config = dict(
    model='class-conditioned image diffusion model',
    dataset='photos of plants, animals and fungi (iNaturalist)',
    cond_dim=128,
    cond_dropout=0.1,
    optimizer='muon',
    orthogonalizer='newton_schulz_5',
    lr_schedule='linear',
    final_lr_fraction=0,
    weight_decay=0.5,
)
Rows from block 2, named by matrix and row number. Rows with one number belong to one attention dimension. Each number is 500 + 25 x the weight over its row's rms, rounded and kept within 0 to 999. All counts start at 0. Numbers have three digits each. After the name is the row's rms in percent of the matrix's.
# v: attention value (model.blocks.2.attn.v.weight, 192x192), inputs 0-95
# proj: attention output (model.blocks.2.attn.proj.weight, 192x192, transposed), outputs 0-95
v.1 257:486500501502513502498524512499500499496500500504499501487501485502496498501495501500504452500497506497500503545531490525504496510496502504499500501500540502500485528502500500500512467499500508501548492500499501469500502557546504496501499504494433501469485516480501525500501498500498481483
proj.1 328:500500500500507500496500472500500500500500500479500497500500500500500500500501500501500509500500498487500473536495500504500500515500500506500500500500534500500500500504487499500500477500500453518434612500500500487500500526500501496501521500500526500500484530489500506500500476500512523472
v.2 120:503500489500576500503499499499500490499499500508500492504501493499501499500503497499702468512502548500499498502480536498501500504496498533485498499502530500501500498490495503488502451500524504500499501456506500427501499527501499500488494500500441500430501399507501528512500510514520500456
proj.2 104:500500500500494500506500467493500500500500500499500486500500500500500503500500500478485501500500489500500541650495500504500500499500500495500500500500434500500500502494502499500500498500500525475486538500500500530500500529500494497506509500500584500500425420502500431500500499483500475456
v.4 099:503499500500492500501501488509500497502500500496500499499500500502500499492494502499502492499500499499499500491603507478517498500501500501500503506499488490500500503501497498500499472501485485503486479489497501501502499575492499500490499500499501509514489489497492517497500507499489501478
proj.4 096:500500500500517500408500491499500500500500500501501501500500499500500500500500500500502499500500501506500500596445500480500500502500500500500500500500498500500500489508515500500500530500500503527552596500500500500500500483500494479503499500500526500500510500505500359500500492516509442420
v.6 114:553502517505483500504498489459501561504506499500500502500499502500504498499497502500459538499496509500502509486491495488500502483500506481499500504500440500497497475501498499526499497504454499502502549521494499520485501491496501504492500506503495490543492572503500495494502499485490490541
proj.6 103:500500500500501500479500566497500500500500500501499521500500500500500480500500500494501461500500554504500516429513500459500500500500500497500500500500545500500500501547519500500500478500500489517498405500500500477500500438500507511520482500500413500500542550503500524500500510504505535571
v.9 019:500500500500500500506500500500500500500500500500500500500500500500500500500500500500499499500500503500500500447456501500500500500500500664500500500499500500500500500243500500500500498500500500500500485500626500500500500500500500500500500500500500500500500497500500518500500500500500500500
proj.9 012:500500500500500500500500493510500500500500500500500500500500500500500500500500500500500490500500500500500501500499500500500500485500500500500500500500500500500500500708482500500500503500500500500500472500500500500500500499500500500450502500500500500500499319593500483500500495500500500499
v.11 293:498500480498577498495500484502500482500500502500500499501506489488499501500500499498655440502500553502498499578492546471501501500500501506494500522504423497500501451520502500480500455504508500505512556495508502420500501520499500503495497500500401507438452469513503508517500532508499498448
proj.11 296:500500500500509500500500500488500500500500500503483505500500500500500497500501500479499472500500552504500528635479500501500500531500500474500500500500499500500500504504528499500500440500500512500508503500500500537500500517500498500549496500500530500500432513548500444500500500500504503490
v.14 146:492502491501504500465500588500500503491501500503470500494501495500484500504495498500559565500500469496500499494484484591498498479492502578499500500502536503500500500603510501501512510502500500502540506500474499491496500376500501499511501501498502509544500500555502607500498498499499499506
proj.14 166:500500500500496500454500516472500500500500500506500499500500500500500500500500500444501518500500431420500498508596500413500500504500500392500500500500507500500500503444372502500500544500499501478486475500500500498500500433500450503418494500500463500500524491522500515500500477501509515520
v.15 146:469500494497511500486514519501500465492498499503500536489501502500500501501499509500506479501500483499492486530573502506500500496496500309501499500502473500500505500576501500489499515501507520508497534453482500487510501532499501500541500500500489497488482505511499411488497502483500503474
proj.15 143:500500500500499500524500501501500500500500500499503492500500500500500500500500500496499492500500506521500487549439500508500500603500500600500500500500495500500500498467506500500500462500500532464523546500500500532500500524500492522516482500500530500500445583485500527500500518479500483434
v.16 079:506499500500531500500521517520500501496499501499501495499505501480492494500499500499520501483500500499502527576508499487500506500500500487499500492500447502498500482513506500498496526500497501496501503487475500500505500466502500500499508493500482500483455482548500531507500499494526500385
proj.16 085:500500500500500500468500486485500500500500500507500482500500499500500499500500500495478479500500492501500505635502500476500500501500500499500500500500507500500500500458502500500500498500500518506493500500500500515500500557500420501534496500500522500500442561475500438500500506500470504497
v.25 049:499499502498507500500480484484501499501499499501500500500500500500500504501500500500490494506500500500499468438470506519499500502500499495500499486502514500501501498503498500495500500500501500500487500503510500534500503534497500500495499500500527500504504527459500482499500507518499501541
proj.25 051:500500500500500500601500502504500500500500500469500508500500500500500500500500500515512547500500501500500500347455500584500500527500500500500500500500499500500500500503488500500500490500500498500513479500500500484500500486500547512458497500500484500500499462499500589500500503499527499507
v.28 142:483502500498500500479498505484501500500500500506500500502501500503501500508499499500430506500499487501492480444458473496500500487499500490500500509504498502509507498458499500500500572496504500504502532500507499501499494495496500503501498512501538497514501542472500489475500503496499499501
proj.28 143:500500500500501500544500571501500500500500500494500496500500502500500488500500500509502486500500530491500500334531500515500500503500500512500500500500495500500500500517509500500500472500500497469502400500500500499500500493500548503478495500500437500500503488507500625500500501484500504555
v.30 086:500499511500500496480494496500500502500500500502501484501524499500483500500497495499489508500498504500500501500477489481503502504500486519500499496497515509507499472495522498500501545500501501483513439501501491584503501547500500499490506497500528495500505518473500506532498500511501500466
proj.30 075:500500500500486500559500499505500500500500500485500497500500503500500482500500500539476551500500489491500485409447500577500500506500500547500500500500537500500500498467501498500500435500500499503454465500500500497500500612500515505508492500500499500500445500433500560500500506500515499520
v.35 143:508501516500497500504496481477500502504500499500500492501504500499502507499502500500497540498497491499498510517428490499500501498500500513500500501503439507500501473526439500503500568500494498514500583526500500526491500461499500500481500500499500499531503543502500492509500500487499500510
proj.35 150:500500500500500500493500587491500500500500500495500509500500500500500484500501500499508489500500545501500501418523500491500500516500500446500500500500521500500500500501505498500500481500500500504500380500500500454500500447500558502532429500500421500500506502503500562500500508500489546573
v.39 227:508496502498500500496485476501505495507502501500500520508500501500523501500489504500509425507494516501521499505503591492511498516501504396494505501499513481500492560453508499500501457501465502504478434499501500471495500594487501500520500502502514500449513496505496387498502501489488503504
proj.39 227:500500500500500500608500452538500500500500500498498497500500501500500500500498500500501502500500511556500477553421500583500500498500500639500500500500498500500500495533493500500500452500500500498494626500500500533500500539500500538498514500500557500500486547480500487500500502488517494463
v.45 216:502496542503430500529474493490501520506500500482498500501500511499504509500513500501408544500502489500500508476418500493497500501500500540503500499488502505500500499482500498502504518504494501500500501562479500589498511443500501499499507500497574500560555530505500461505497485494500507592
proj.45 204:500500500500494500544500518502500500500500500501496523500500495500500499500500500537560544500500476513500485368501500531500500472500500468500500500500514500500500497509484497500500536500500504500504399500500500475500500435500500502488465500500441500500563481473500538500500502500506529602
v.49 089:438500480497490513493502501476503500500500498504500500492496499518500500500499500502435483501500489491497467424540462503501498500500500558502500506500500498507503500495493500504501498500520497508512500499494500498500497515497500501496495506500517500539501500446496528464499513539466488504
proj.49 091:500500500500519500400500536496500500500500500500510502500500499500500502500500500499510512500500508471500500428536500455500500531500500431500500500500489500500500499505512500500500532500500491500522509500500500499500500422500542466476515500500453500500558445519500501500500474488500462477
v.50 130:501494498497482501511503469506504501504498504496501494498499513489502500489500499492514496497500529500500500512499523460496502498507500535501502493500476496499500410527500499499500483516500476501488504502492500509502515503485499500392503491500485504505499486500500506501499500520499502506
proj.50 155:500500500500505500429500504484500500500500500515500512500500496500500500500500500504502502500500502527500526551468500470500500480500500446500500500500476500500500504495567497500500535500500504519549478500500500503500500487500490475544501500500500500500503489503500396500500500511483477510
v.53 115:516500506501496500500498498499504494500500484506498500495500505501525505502511500502484578502500466492454476492505501528506499495491505496521509493515495500516503535491390501506499546499477487529461558500496501500499498476497490498502467521497539498550511511510489475500505523486416500541
proj.53 110:500500500500505500448500566499500500500500500500500488500500501500500501500499500442541472500500510502500461422498500494500500540500500493500500500500461500500500527522414509500500533500500506491521456500500500434500500357500560522467425500500425500500564502510500522500500504500519513495
v.54 016:500500500500500500503481501500500500500500500500500500500500500500500500500500500500509495500500500500500500504470500498500500500500500729500500502500499498500500500495500500499500487501500500500462506500494500502500501372500500500497500500499501501501500493519500499509500500498500500498
proj.54 014:500500500500500500502500505500500500500500500500500500500500500500500500500500500501500543500500491500500493549496500518500500480500500323500500500500500500500500500501450500500500578500500499517507500500500500495500500434500512508507498500500500500500505500507500380500500495500498495505
v.57 097:551498505496501500511503500513500500500499499499500500486494504482500500497500500499511473498499502500500502626503494489502500497500520336502500492513500500500500481504512500500501464500484501500497501477478500500499509530501513500502502497494483500482461503523499399510503506466501501474
proj.57 102:500500500500499500510500482501500500500500500502501486500500501500500500500499500500492439500500506517500482600440500508500500546500500587500500500500507500500500500495514500500500452500500500511507563500500500490500500537500495547561476500500540500500440630461500494500500506524484504489
v.60 235:511501497502470502508501505505492500500501502488500494503501508500502495500500501500465523499499510500513508395545496509499500514499496573497500498493534500498490498488512500506496483495500483488502332503512500530506499492500495502477500500500556500512522477499502576502502468505516491531
proj.60 277:500500500500498500460500440505500500500500500505509506500500491500500503500500500505482512500500435500500519523531500459500500426500500487500500500500502500500500499497498501500500565500500499535502509500500500525500500515500422474481569500500524500500535432509500420500500496510492441478
v.65 075:497500512500501501526480474500500502500499490500497504495521500501500500500489501500510520509491463502479510495546514480499500511496499502499494501501337499500500456621466499473501505500496518494500536500501500501502497499499505531501492501502498500502513500521500503500500502502499504460
proj.65 073:500500500500498500499500479497500500500500500500494499500500500500500500500500500500490500500500472501500523465497500517500500545500500530500500500500638500500500524316560501500500501500500498483518434500500500500500500489500487504499502500500556500500497428573500502500500468502476518450
v.67 114:507501502500493494462517526502500500498501500511500487492500474509494499494512497501521560500500493464492499506433522461503489480500500500498500539504526499500504471470502515501495535506500500509506462500509500502501483508500486469485499502499494500517499548500499509500501501509502496499
proj.67 097:500500500500500500499500524480500500500500500498506497500500497500500504500500500445499406500500482531500467526462500480500500420500500500500500500500488500500500500442491501500500480500500501471503461500500500553500500480500476481498512500500447500500492512499500522500500511501487485497
v.70 051:503500500500500500478500500494500500500500500500500497498500500500500500500505500500566498499500502490500501612440499482500500497500500543500500505500493500500500497229497500500500496503500497504502500500518500459500500535500497500499500500500493501494476502505500519506500500496500484486
proj.70 031:500500500500500500499500542500500500500500500501500503500500493500500500500500500498500389500500487500500495472488500502500500447500500552500500500500500500500500500697496500500500501500500503490498485500500500501500500499500478490493463500500444500500500416499500500500500492498497492510
v.71 036:502500500500504500455500510499500498500500500500500500495500500500497498500500500500606511500500500500500500575500520495500500500500500439500498453500449500500500499556470500499499503503500501501500529511503500488500500502500500500499503500500478500495500500500500510500500497528499500325
proj.71 029:500500500500482500516500493500500500500500500502500500500500499500500500500500500499500420500500496501500501449448500470500500504500500561500500500500528500500500530303460500500500473500500503413516496500500500502500500482500503505498474500500458500500496491500500500500500497500498489500
v.72 115:502501501500481500491499526490503498505500496493498501497500502505498500500500504500469474505489481500496498468440507545499496480500501491500500501500498501500509523502635499492498530496497500506495492500497500513500495492502502500514494506507498495519508578519500502498500502498500505492
proj.72 123:500500500500501500593500467485500500500500500502500501500500488500500500500500500486494502500500502500500457570509500439500500485500500547500500500500499500500500500500433500500500464500500540487657492500500500487500500475500500516408571500500488500500429628487500507500500507500463470505
v.74 034:500500498496500500532499497500500500500500500499500500500500514500500500500500500507499475499493505500515494498501502525500500500499500492500500499499493499497500494497500500500498498503500500500495516501502500500498500517498500501513507503504505498478500500512500531536500490496500500530
proj.74 033:500500500500506500527500498500500500500500500500500493500500500500500500500500500500502500500500500500500500460494500527500500514500500479500500500500510500500500500624426500500500500500500499500492509500500500421500500503500531514511390500500500500500498496474500476500500499501514471501
v.75 171:500493497500502500498507488486500484500500496498509491500498514507500494499506497494503503496495505501502498469480508548496500502500500484503498519495469501496504510556549499496498466503498499493501481498496499497500500510495503501503502498502490498636504488503501526505500493498511498519
proj.75 169:500500500500501500539500473500500500500500500502500497500500499500500498500501500500502497500500514500500440550512500457500500496500500447500500500500514500500500442433500487500500488500500460494452486500500500465500500488500509485530505500500515500500500499410500478500500510503526469453
v.76 033:501500500500500500500500500462500500500500500500500500500500500500500500500500500500624452500500499500500499631500514512500500500500500371500500503501341500500500501556558500500500501500490501500509500501478500489500500502500500500500500500500472500497500501571500503497500500500500500382
proj.76 022:500500500500500500525500497501500500500500500500500500500500500500500500500500500500500513500500419500500500499491500414500500500500500688500500500500631500500500500435428500500500497500500500438504488500500500500500500493500499504490506500500449500500509481499500520500500500500500499502
v.77 075:496501498500493500504500537537500500499499500498501500497500500500500500500499499501500481500500502500505475423528495513499500499499500495500500494500715500500501498503510500498501498500506500500490364501500500522500499519501501501498536500500575502470497480476487510500500466499501500533
proj.77 081:500500500500500500411500507530500500500500500500500496500500502500500497500500500501500502500500527500500504522508500478500500513500500490500500500500288500500500500554499500500500507500500501543502576500500500500500500549500563501503528500500492500500489516494500500500500534500561495558
v.79 253:483502498500494503498500500507500500510498500501502501500500500513500498498499504500420573498500495501500500390481467495499499500500500639500504498493583502501502500568456500499490498500506478499482515502514503525504500445500494501498500500502568500598506492447500493492500500516493500557
proj.79 305:500500500500525500537500470501500500500500500500500501500500510500500499500500500490500495500500563554500490567514500525500500476500500346500500500500449500500500500448505500500500508500500419512418495500500500504500500460500508469530511500500541500500479542454500486500500509499507493477
v.82 206:500495484500515500499505502509500499500500500499500505500500505500498497505498503501507506501513499500499491507605515498515500551500500386500499503504489501500501500711501502501499448498481496496491539499481499486498502480500501507500482488501467500534483475499493480490499507508500510495
proj.82 161:500500500500483500496500513549500500500500500509500506500500507500500498500500500509503535500500493500500488477430500490500500563500500459500500500500503500500500497322499500500500506500500419500386531500500500504500500500500510496562459500500487500500576500511500480500500537500560510489
v.84 105:500501502500501500499502567517500502496499500501499513500500504501503501498489503499487503507501498499499449523576488500490500498500502474506501499500496500501494484654499500489507500500436514500478518502500500503501500452501502519499497482502508500484485480536499436473501501499483501506
proj.84 094:500500500500500500500500501550500500500500500500500500500500501500500500500500500503494558500500515500500493476449500505500500516500500473500500500500504500500500547435508513500500506500500438516382499500500500513500500498500508516539465500500446500500553503578500504500500524498560530501
v.86 248:499500472500492502482500503498500500500499500496495501499498495499499500503501502501480488500508448499499493499502484544495498480500500492499501500501616500499501543516535501501500511499499510501501508501499500483499499497500500500524490500495501500521490593491500467483498501503500504514
proj.86 334:500500500500501500557500473471500500500500500500500501500500503500500500500500500502504499500500501484500444541529500455500500502500500509500500500500446500500500500508460505500500489500500543498673516500500500474500500476500496508423543500500515500500463630457500501500500501500446476509
v.89 024:500500500500500500499500500500500500500500500500500500500500500500500500500500500501509506500500500500500500500501504500500500500500500499500500445500502500499500497655500500500499500500500500500500499505508500502500500500500500500500500500500501500569500500500500503499500499500500500500
proj.89 021:500500500500500500500500480500500500500500500500500500500500500500500500500500500500500479500500501500500452501502500491500500500500500499500500500500504500500500501312500500500500495500500499500497477500500500500500500499500501502499496500500500500500491500501500498500500500500500496485
v.93 195:499500500495458500529490483500500500500495498499500503500500500501507500500494498506481502539500498500504501394446500485503491500499494466507500495499468510503514499492565500504500526500520506498500350504507494565503500493492498503491519505502504500473540496500489525495491486519506507506
proj.93 157:500500508500500500355500503490500500500500500500500489500500496500500499500500500497498491500500471535500529512594500469500500495500500541500500500500505500500500450442555502500500498500500568507501501500500500551500500550500501513506654500500553500500490472495500578500500450507498507497
v.95 157:493500494501499500463500505506500500501499494504500500497503500514500500493492500500503500504499482501500464498495515511502500498499500500508501506500535503500501500633512503482500494500500507500480495501482501500502496466501497509496490501500508500626493496493500471483504515500492500507
proj.95 172:500500500500499500549500478501500500500500500501501501500500502500500497500500500489499508500500512538500419561491500473500500491500500427500500500500467500500500500372500500500500500500500460499457470500500500501500500463500500486523537500500495500500500539434500506500500521500514484468
v.98 218:498499517500477500506508523500500504501500501500499499505499538496527536498500499491426542500498500501503500390502477501501500486498502499503502516502467501500500506486520500506500492496486485500499428522496500602498510501495500499488506500510569497509537488503500533489501452499499500551
proj.98 200:500500500500503500492500514514500500500500500501500499500500504500500492500500500508502498500500526500500522555444500540500500514500500449500500500500499500500500498547501500500500486500500460514307548500500500521500500478500520483578468500500489500500517475498500471500500505501577501488
v.101 340:493493503501500500521489516500500506514491499502489501498500497497501527500498500501457541500500410504501501454578452487503496497496500490500513503498570507500500496556447500500502500500498499502500502518502500539494515534507500491500502500501573499472502499499499501496498473502495503537
proj.101 273:500500500500504500480500514496500500500500500499501499500500499500500498500500500500512479500500504498500517524420500559500500580500500480500500500500435500500500552493500500500500498500500458502466582500500500500500500449500502512492367500500495500500516491507500459500500510502500486497
v.102 138:497498500500485500516493470449500510500504499499500505529497502503504501500503490500394515506499498500500499420449505496473511515501489492503498503472317500500499502470596500503503519500540490498495470500502490527500500468495500505505496501501482499524563532510500490497500496500500499550
proj.102 111:500500500500503500496500485462500500500500500521499470500500466500500502500500500491498502500500499518500494527543500506500500491500500502500500500500683500500500491466550505500500489500500508481463446500500500557500500498500469506518597500500530500500500502499500550500500438500478515417
v.103 050:495499495501502501512497341500500501500500499499500499505500504500503499501500498500500472499500500500504501498494503502501500503500499553500504466499503502501503503473497500500499501498515500475508542488496500490502502494500497500510501500499502500579521481450501494500500518505502500501
proj.103 048:500500500500500500500500482426500500500500500499500500500500500500500500500500500496515504500500497500500500529612500513500500501500500496500500500500501500500500490503521500500500536500500513500579455500500500489500500515500489499471567500500619500500486499424500506500500449507416499466
v.104 025:500497501500541500503501476500500500499500500500500500500500500500500499500500500500531487500500501500500500592497497468500500501500500554500500499500523500500500501500446500500500500500510500500500606497497500499500500500500500500500500500500499500525499427489500472500500510501500500500
proj.104 021:500500500500500500501500505503500500500500500500500500500500500500500500500500500500515524500500499500500499461500500607500500508500500361500500500500498500500500500509508500500500591500500497500339511500500500492500500499500499495532407500500512500500510436453500499500500490500500501499
v.106 024:500500500500500500495500480492500484500499500500500501500500500500500500497500496500508503503519500500500500505481492497499501500500500502500500371498497501500500494378456500500500538506498500501499487507512500491500512500500500500500500500512506500499546500500500500499500481514499500501
proj.106 021:500500500500499500515500490453500500500500500500500503500500499500500500500500500498499448500500482500500496531514500499500500504500500558500500500500498500500500501500495500500500494500500500497532499500500500515500500445500468503428500500500500500500478500435500555500500501500428501499
v.107 152:494500499500500495491499502496500500499500502499500498500500499500491480494499502500506513498488501499492499480504514516499500514500500520500499544502498480499500503499513501503499500500496501501509435500498502460504497496499498500501498500496487502572503504493500499504499500500500500497
proj.107 158:500500500500499500505500510505500500500500500500500500500500501500500500500500500500515505500500503498500462555508500415500500476500500464500500500500484500500500482464493500500500498500500490499491472500500500537500500501500503444516596500500496500500506510492500511500500517498539502495
v.108 168:494505502506498500555478507502499517501498500495498500504499499501498501502495503500474499494501493500497529463551492449494500550501500420498500509493502503498505487498500499500499516497502499500496429500511500544502503555500497500487500496500515498407512489499494515492498490504512507500
proj.108 198:500500500500497500325500524495500500500500500501500504500500493500500500500500500500508501500500481501500566457497500501500500530500500591500500500500504500500500501500596505500500515500500547522522535500500500539500500570500498508502534500500522500500515416576500510500500472506500534505
v.109 476:498500513500463500527500507474500526502501497500499500506498516503500500501500502500378546500500441502499515379498488519494500496496500535518508500484496503500499500487501500507496566499498497484498477512496500584500500499500499499501508500508571494516555526502495496490500457501498502573
proj.109 271:500500500500553500498500486444500500500500500499500500500500471500500500500500500418499520500500556499500499649495500472500500512500500491500500500500498500500500516499511505500500457500500496492505514500500500563500500421500493499475521500500546500500440575454500502500500483501476502421
v.113 044:496500498500500500501501465500500500500500500494500500507500500500499500500500500500498500500505500500500500502528496515500503501499500500499500452496516500501500504497487500500500501500500513500502507500497500493500500480501502500502499499500499505448499474496500476507500499502500507500
proj.113 036:500500500500500500492500502500500500500500500496500501500500500500500500500500500502501570500500499500500549497547500497500500500500500504500500500500498500500500492536524500500500513500500504506531507500500500503500500507500498502470514500500507500500505499500500519500500502500490537536
v.120 057:512500500500502500501497500469501502500501499470500500500500500500500500504501502500494504500496498500500499580499500505496500500500500491500500500504220491500494505500501500500500502500498500500500507501492500500500498470500530504510465500499482500487501531558500494501500502497495500449
proj.120 049:500500500500500500565500484500500500500500500500500500500500461500500500500500500503500500500500485500500493450494500500500500500500500552500500500500749500500500537501500500500500475500500489480495462500500500508500500455500492506498501500500480500500552490554500501500500480500505498444
v.121 226:498500502500499500515497529502500506500500504502500500500497508500500499500500502500436485496494503501501499394539483500491502501500500497498499508487650497498500509440511489501499492497503493499483390505541500514501500551497500500503517492500551500433500489468498519499503479472504501576
proj.121 247:500500500500500500402500518518500500500500500494500501500500519500500497500502500512519524500500533499500535507488500495500500510500500498500500500500365500500500500645506496500500501500500502555490578500500500501500500569500551496509514500500497500500490496516500478500500528500560501544
v.126 098:490500499500523500494500490533500500500500500521500500484500500499500495500500500500593470495500508501502500510509502510519500500500500613500498491499677497499501496443449500500500489504510500498507522495500500475500500526499501500497505500501505500509487462446500507541498497484501501499
proj.126 087:500500500500499500526500504504500500500500500497500497500500519500500499500500500517510517500500513494500503492528500501500500495500500408500500500500355500500500498582486477500500529500500512524518495500500500439500500529500535471505481500500532500500459496465500467500500522500508499532
v.130 181:506508498499500500449494503506504501501500500494502508499508500500495501501499496505504363501500509501501500490519505509504507501500501487500500487494511496504510496510499498497500530511501500501500504504425495514500501550498501508496500500501502500476513556500500539500501503501501497487
proj.130 175:500500500500500500513500509501500500500500500524500492500500484500500500500500500486494667500500524566500503475500500481500500541500500540500500500500479500500500500503492500500500455500500517465409501500500500503500500495500502503483424500500499500500518563433500478500500497500553500491
v.131 365:501500496501499501501510493502500487499498506495500500500501492498489499501501500501501516500504513499504504556346500542501501496507501529490500500500508494500498506493546504500500500501501503501515498475499500494499500399502500499501500501496483501559480508517500466503500501493501498497
proj.131 406:500500500500500500470500515517500500500500500500500471500500500500500500500500500500497437500500540497500512517684500440500500406500500398500500500500482500500500496502502500500500490500500510500487498500500500505500500489500501497485513500500512500500496506513500552500500501502509501456
v.132 024:500500500500500500500500500500500500500500500500500500500500500500500500500500500500500501500500500500500500500500500496500500500500500539500500500500496500500500500495500500500500500500500500500500500500500500500500500485500500500500500500500499500466500504500500500500500500500500500500
proj.132 017:500500500500500500520500510500500500500500500500500499500500500500500500500500500500500594500500504500500489490501500498500500512500500401500500500500500500500500499501501500500500490500500500500499503500500500492500500499500495493496484500500500500500520500500500476500500500499501496498
v.133 075:499500500500496500507500498530500500497500500500498495499500487501486495505499500523529506504500497499496490473524499457521497505500501454493500527503550499500501487761505513510500502500512497503524490473479500508495497474499500498457500504500491501481503524499500540495497499538502500485
proj.133 050:500500500500499500499500521441500500500500500507500518500500500500500497500500500497497518500500481502500477551500500500500500506500500434500500500500494500500500501233541500500500504500500495500471539500500500504500500503500494502525461500500505500500501521497500482500500511501487448478
v.136 164:490514494495500500496499511487500488500501499499501501500500501501499500501510494500501501505540499500495500460508508516495517505515500536496500485473490496502500500499446500500507507500548499499491523497503500504500500436500500500488497500519485501435514505497500469507494502507499501498
proj.136 131:500500500500500500565500504499500500500500500501507507500500502500500499500500500539503633500500505502500497500518500500500500503500500436500500500500487500500500521500523499500500484500500493520513525500500500494500500511500506485499523500500493500500522482531500468500500513499489526507
v.139 019:492499500500499500500500500500500500500500500500500500500500500500500500500500500500501499500500500500500511498611500498500500500500444500500500583497317500500500500500500500500500500500500499499492500500524500501500500501500500500490500500500484500448500507501500502501500496500500500500
proj.139 013:500500500500500500532500500500500500500500500500500521500500500500500500500500500500500728500500496500500500500416500500500500503500500500500500500500601500500500500504508500500500493500500500500500507500500500500500500564500499486499500500500489500500500503501500456500500501499527492502
v.143 126:501487476501481500496500502502500500499500500498500493491502496500504500499495495500549458505502499500501479509455526535504500485500503337500500495491697500500504498609532501499503487502499495502498474487487500498499500494504503482527509500503506500489500502500500433494494488497500495539
proj.143 139:500500500500493500500500478496500500500500500549501502500500500500500498500499500473496454500500520539500495473576500370500500497500500592500500500500377500500500492409501503500500491500500520443458577500500500522500500520500491496501544500500500500500546498512500534500500509500486499465
v.152 055:589498491503503500499499500504500502499500500500496502500501493496504500502499500500504541500499493500500499567411496515500500440492500489500497492501550502500500510325504501500502502499488502500504491500495500454500494513511500500542500500496502499501473501500500454496501500493493500506
proj.152 050:500500500500502500501500494500500500500500500498500494500500501500500500500500500495501269500500527491500498484594500487500500465500500573500500500500396500500500497551474500500500486500500501470498483500500500505500500510500499501495499500500474500500501467517500543500500500505501503497
v.154 041:501500500498499501432500518500500500500500500493500500500499505500500500499503500500500477501500612500499500431500500483502501500501500479500500500496420499499500500504541500500500494501502489500495499498502500520500500508499503500491500500504501499465499500499500611500500495514502499482
proj.154 035:500500500500500500559500465500500500500500500500500500500500500500500500500500500502500553500500465505500497476372500505500500503500500501500500500500559500500500500523497500500500501500500501500508534500500500500500500513500500499497508500500499500500471548484500474500500481501498495543
v.156 218:521502520500501500500497499499500500500500500499498510501505499498491500504493500504481407500500478500474503498472501369496497507500500515499500498503479499502504488397501502501500563500500504510509477501507500506500501600498498501480501500499489500356503552470498530499500501506485508436
proj.156 209:500500500500513500496500529499500500500500500499500502500500515500500500500500500481543533500500494500500505499475500604500500463500500580500500500500535500500500501521512500500500492500500507474483447500500500499500500644500500501515401500500424500500496533495500460500500557510514481619
v.158 231:515500489500498497480503499506500486500497501499500502501500504500500500500493503499495442500520474499497488501478496543498505500496501481500502498502519500504488507469498500500501520495507507497470477480498499504499501446508501502498489498500516509441505499512496441496501501500498500510
proj.158 196:500500500500504500578500514492500500500500500517500498500500500500500496500500500497504571500500511536500467491632500466500500499500500535500500500500431500500500500527500500500500479500500511503456556500500500469500500524500494524500503500500462500500559508502500504500500503508491501483
v.161 116:524500503501500499486503494501497500499499502500501507501507500499504505500494499500485427500500506500512510509449500564505502500500501502500500507499518501500498521519504495503499490500486500502499449502551500502498500495500500503510500501500543505547500490520500464497502500474498486523
proj.161 120:500500500500502500500500499508500500500500500508498513500500501500500498500501500487502561500500543538500501489688500402500500476500500499500500500500495500500500491510502496500500478500500504501418503500500500489500500479500490511477495500500497500500569533504500519500500500509532471455
v.162 099:503500494501506500500505484499501505490500495501500500500502494502500500500513495500547640498513498493501501513547490585501500513498500535501500497501524504500490501561460503503504474499498490497503621500502500478497499457500500500522494501499491499649499498514500479513516514494512499560
proj.162 102:500500500500498500442500498500500500500500500501500479500500500500500507500500500519474496500500505489500511510468500437500500551500500382500500500500474500500500509504483500500500503500500461539499507500500500501500500321500500494489499500500583500500484476503500530500500498492517558383
v.165 060:501498503500500500501512500487500500500500500501500499500500500500502500499500500482500494498500501487501500511479491500500499499500500581502500499500437500500498508206497500499501502499492500499499500499500500500504500540501499500523500498498501500504496484498500496501500503490500500511
proj.165 033:500500500500500500500500490529500500500500500498500481500500500500500500500500500502500460500500518497500512496497500583500500485500500540500500500500504500500500498788491500500500511500500498500501462500500500493500500493500500497502501500500501500500466461497500467500500477500512507534
v.171 190:531501490501500497416507511500500500500500499500500493500500488500507499502502500500547377496498494499503501496468516509499494494500500451498505514501645500499500522418518500497498531500496496508500445500482500498500482579501500500501500500500499500450498542498500524493501497503500485506
proj.171 232:500500500500497500548500493484500500500500500537500500500500483500500495500500500454499504500500558581500502483537500439500500478500500613500500500500404500500500500500502500500500489500500541460401569500500500525500500533500500502486491500500492500500518504498500477500500486499506503477
v.176 258:488490528501488500501500535502500506500500503517500496500494500500512500501497506506491540500486553500500485425571501499500497505499502503514500499499490510498501505559503500500499491500541475502479386496500501532498495502492501504497505500503502499506502433497500601496501485497500494489
proj.176 353:500500500500500500571500461451500500500500500500471556500500477500500497500500500497500429500500449461500435533434500488500500495500500500500500500500530500500500521456528501500500557500506506518561577500500500484500500539500521506522596500500499500500462464495500417500500433496433469506
v.178 069:511499486500503500349466524389503503481498497494501503497508501498495499503510482505622458521496509502504502502509617518501506495500496458497482471493516499500504470497502497487500506518497503494492500506512500494501500505500526496505508497506491500416521505517496492499495501474502499500
proj.178 076:500500500500475500515500474504500500500500500504500499500500501500500500500488500426460545500500493504500520459464500387500500491500500582500500500500500500500500501499474500500500433500500502453515495500500500516500500560500505497500520500500463500500486499548500493500500516500509548528
v.180 107:498500498508505500500502498508501500501500501500500484480500499499516495500495502498501602488498496492503499562605469502500500493475498515503499503514487501499497534381465500500500502481486508494508527495475499485503501554503501503526500500484511503551475465495500498500505499502495504528
proj.180 091:500500500500503500490500504501500500500500500492499498500500499500500503500500500488500354500500484472500490491371500524500500574500500580500500500500485500500500498578477505500500538500500498500526507500500500502500500453500493518504522500500525500500478439483500505500500452499497530491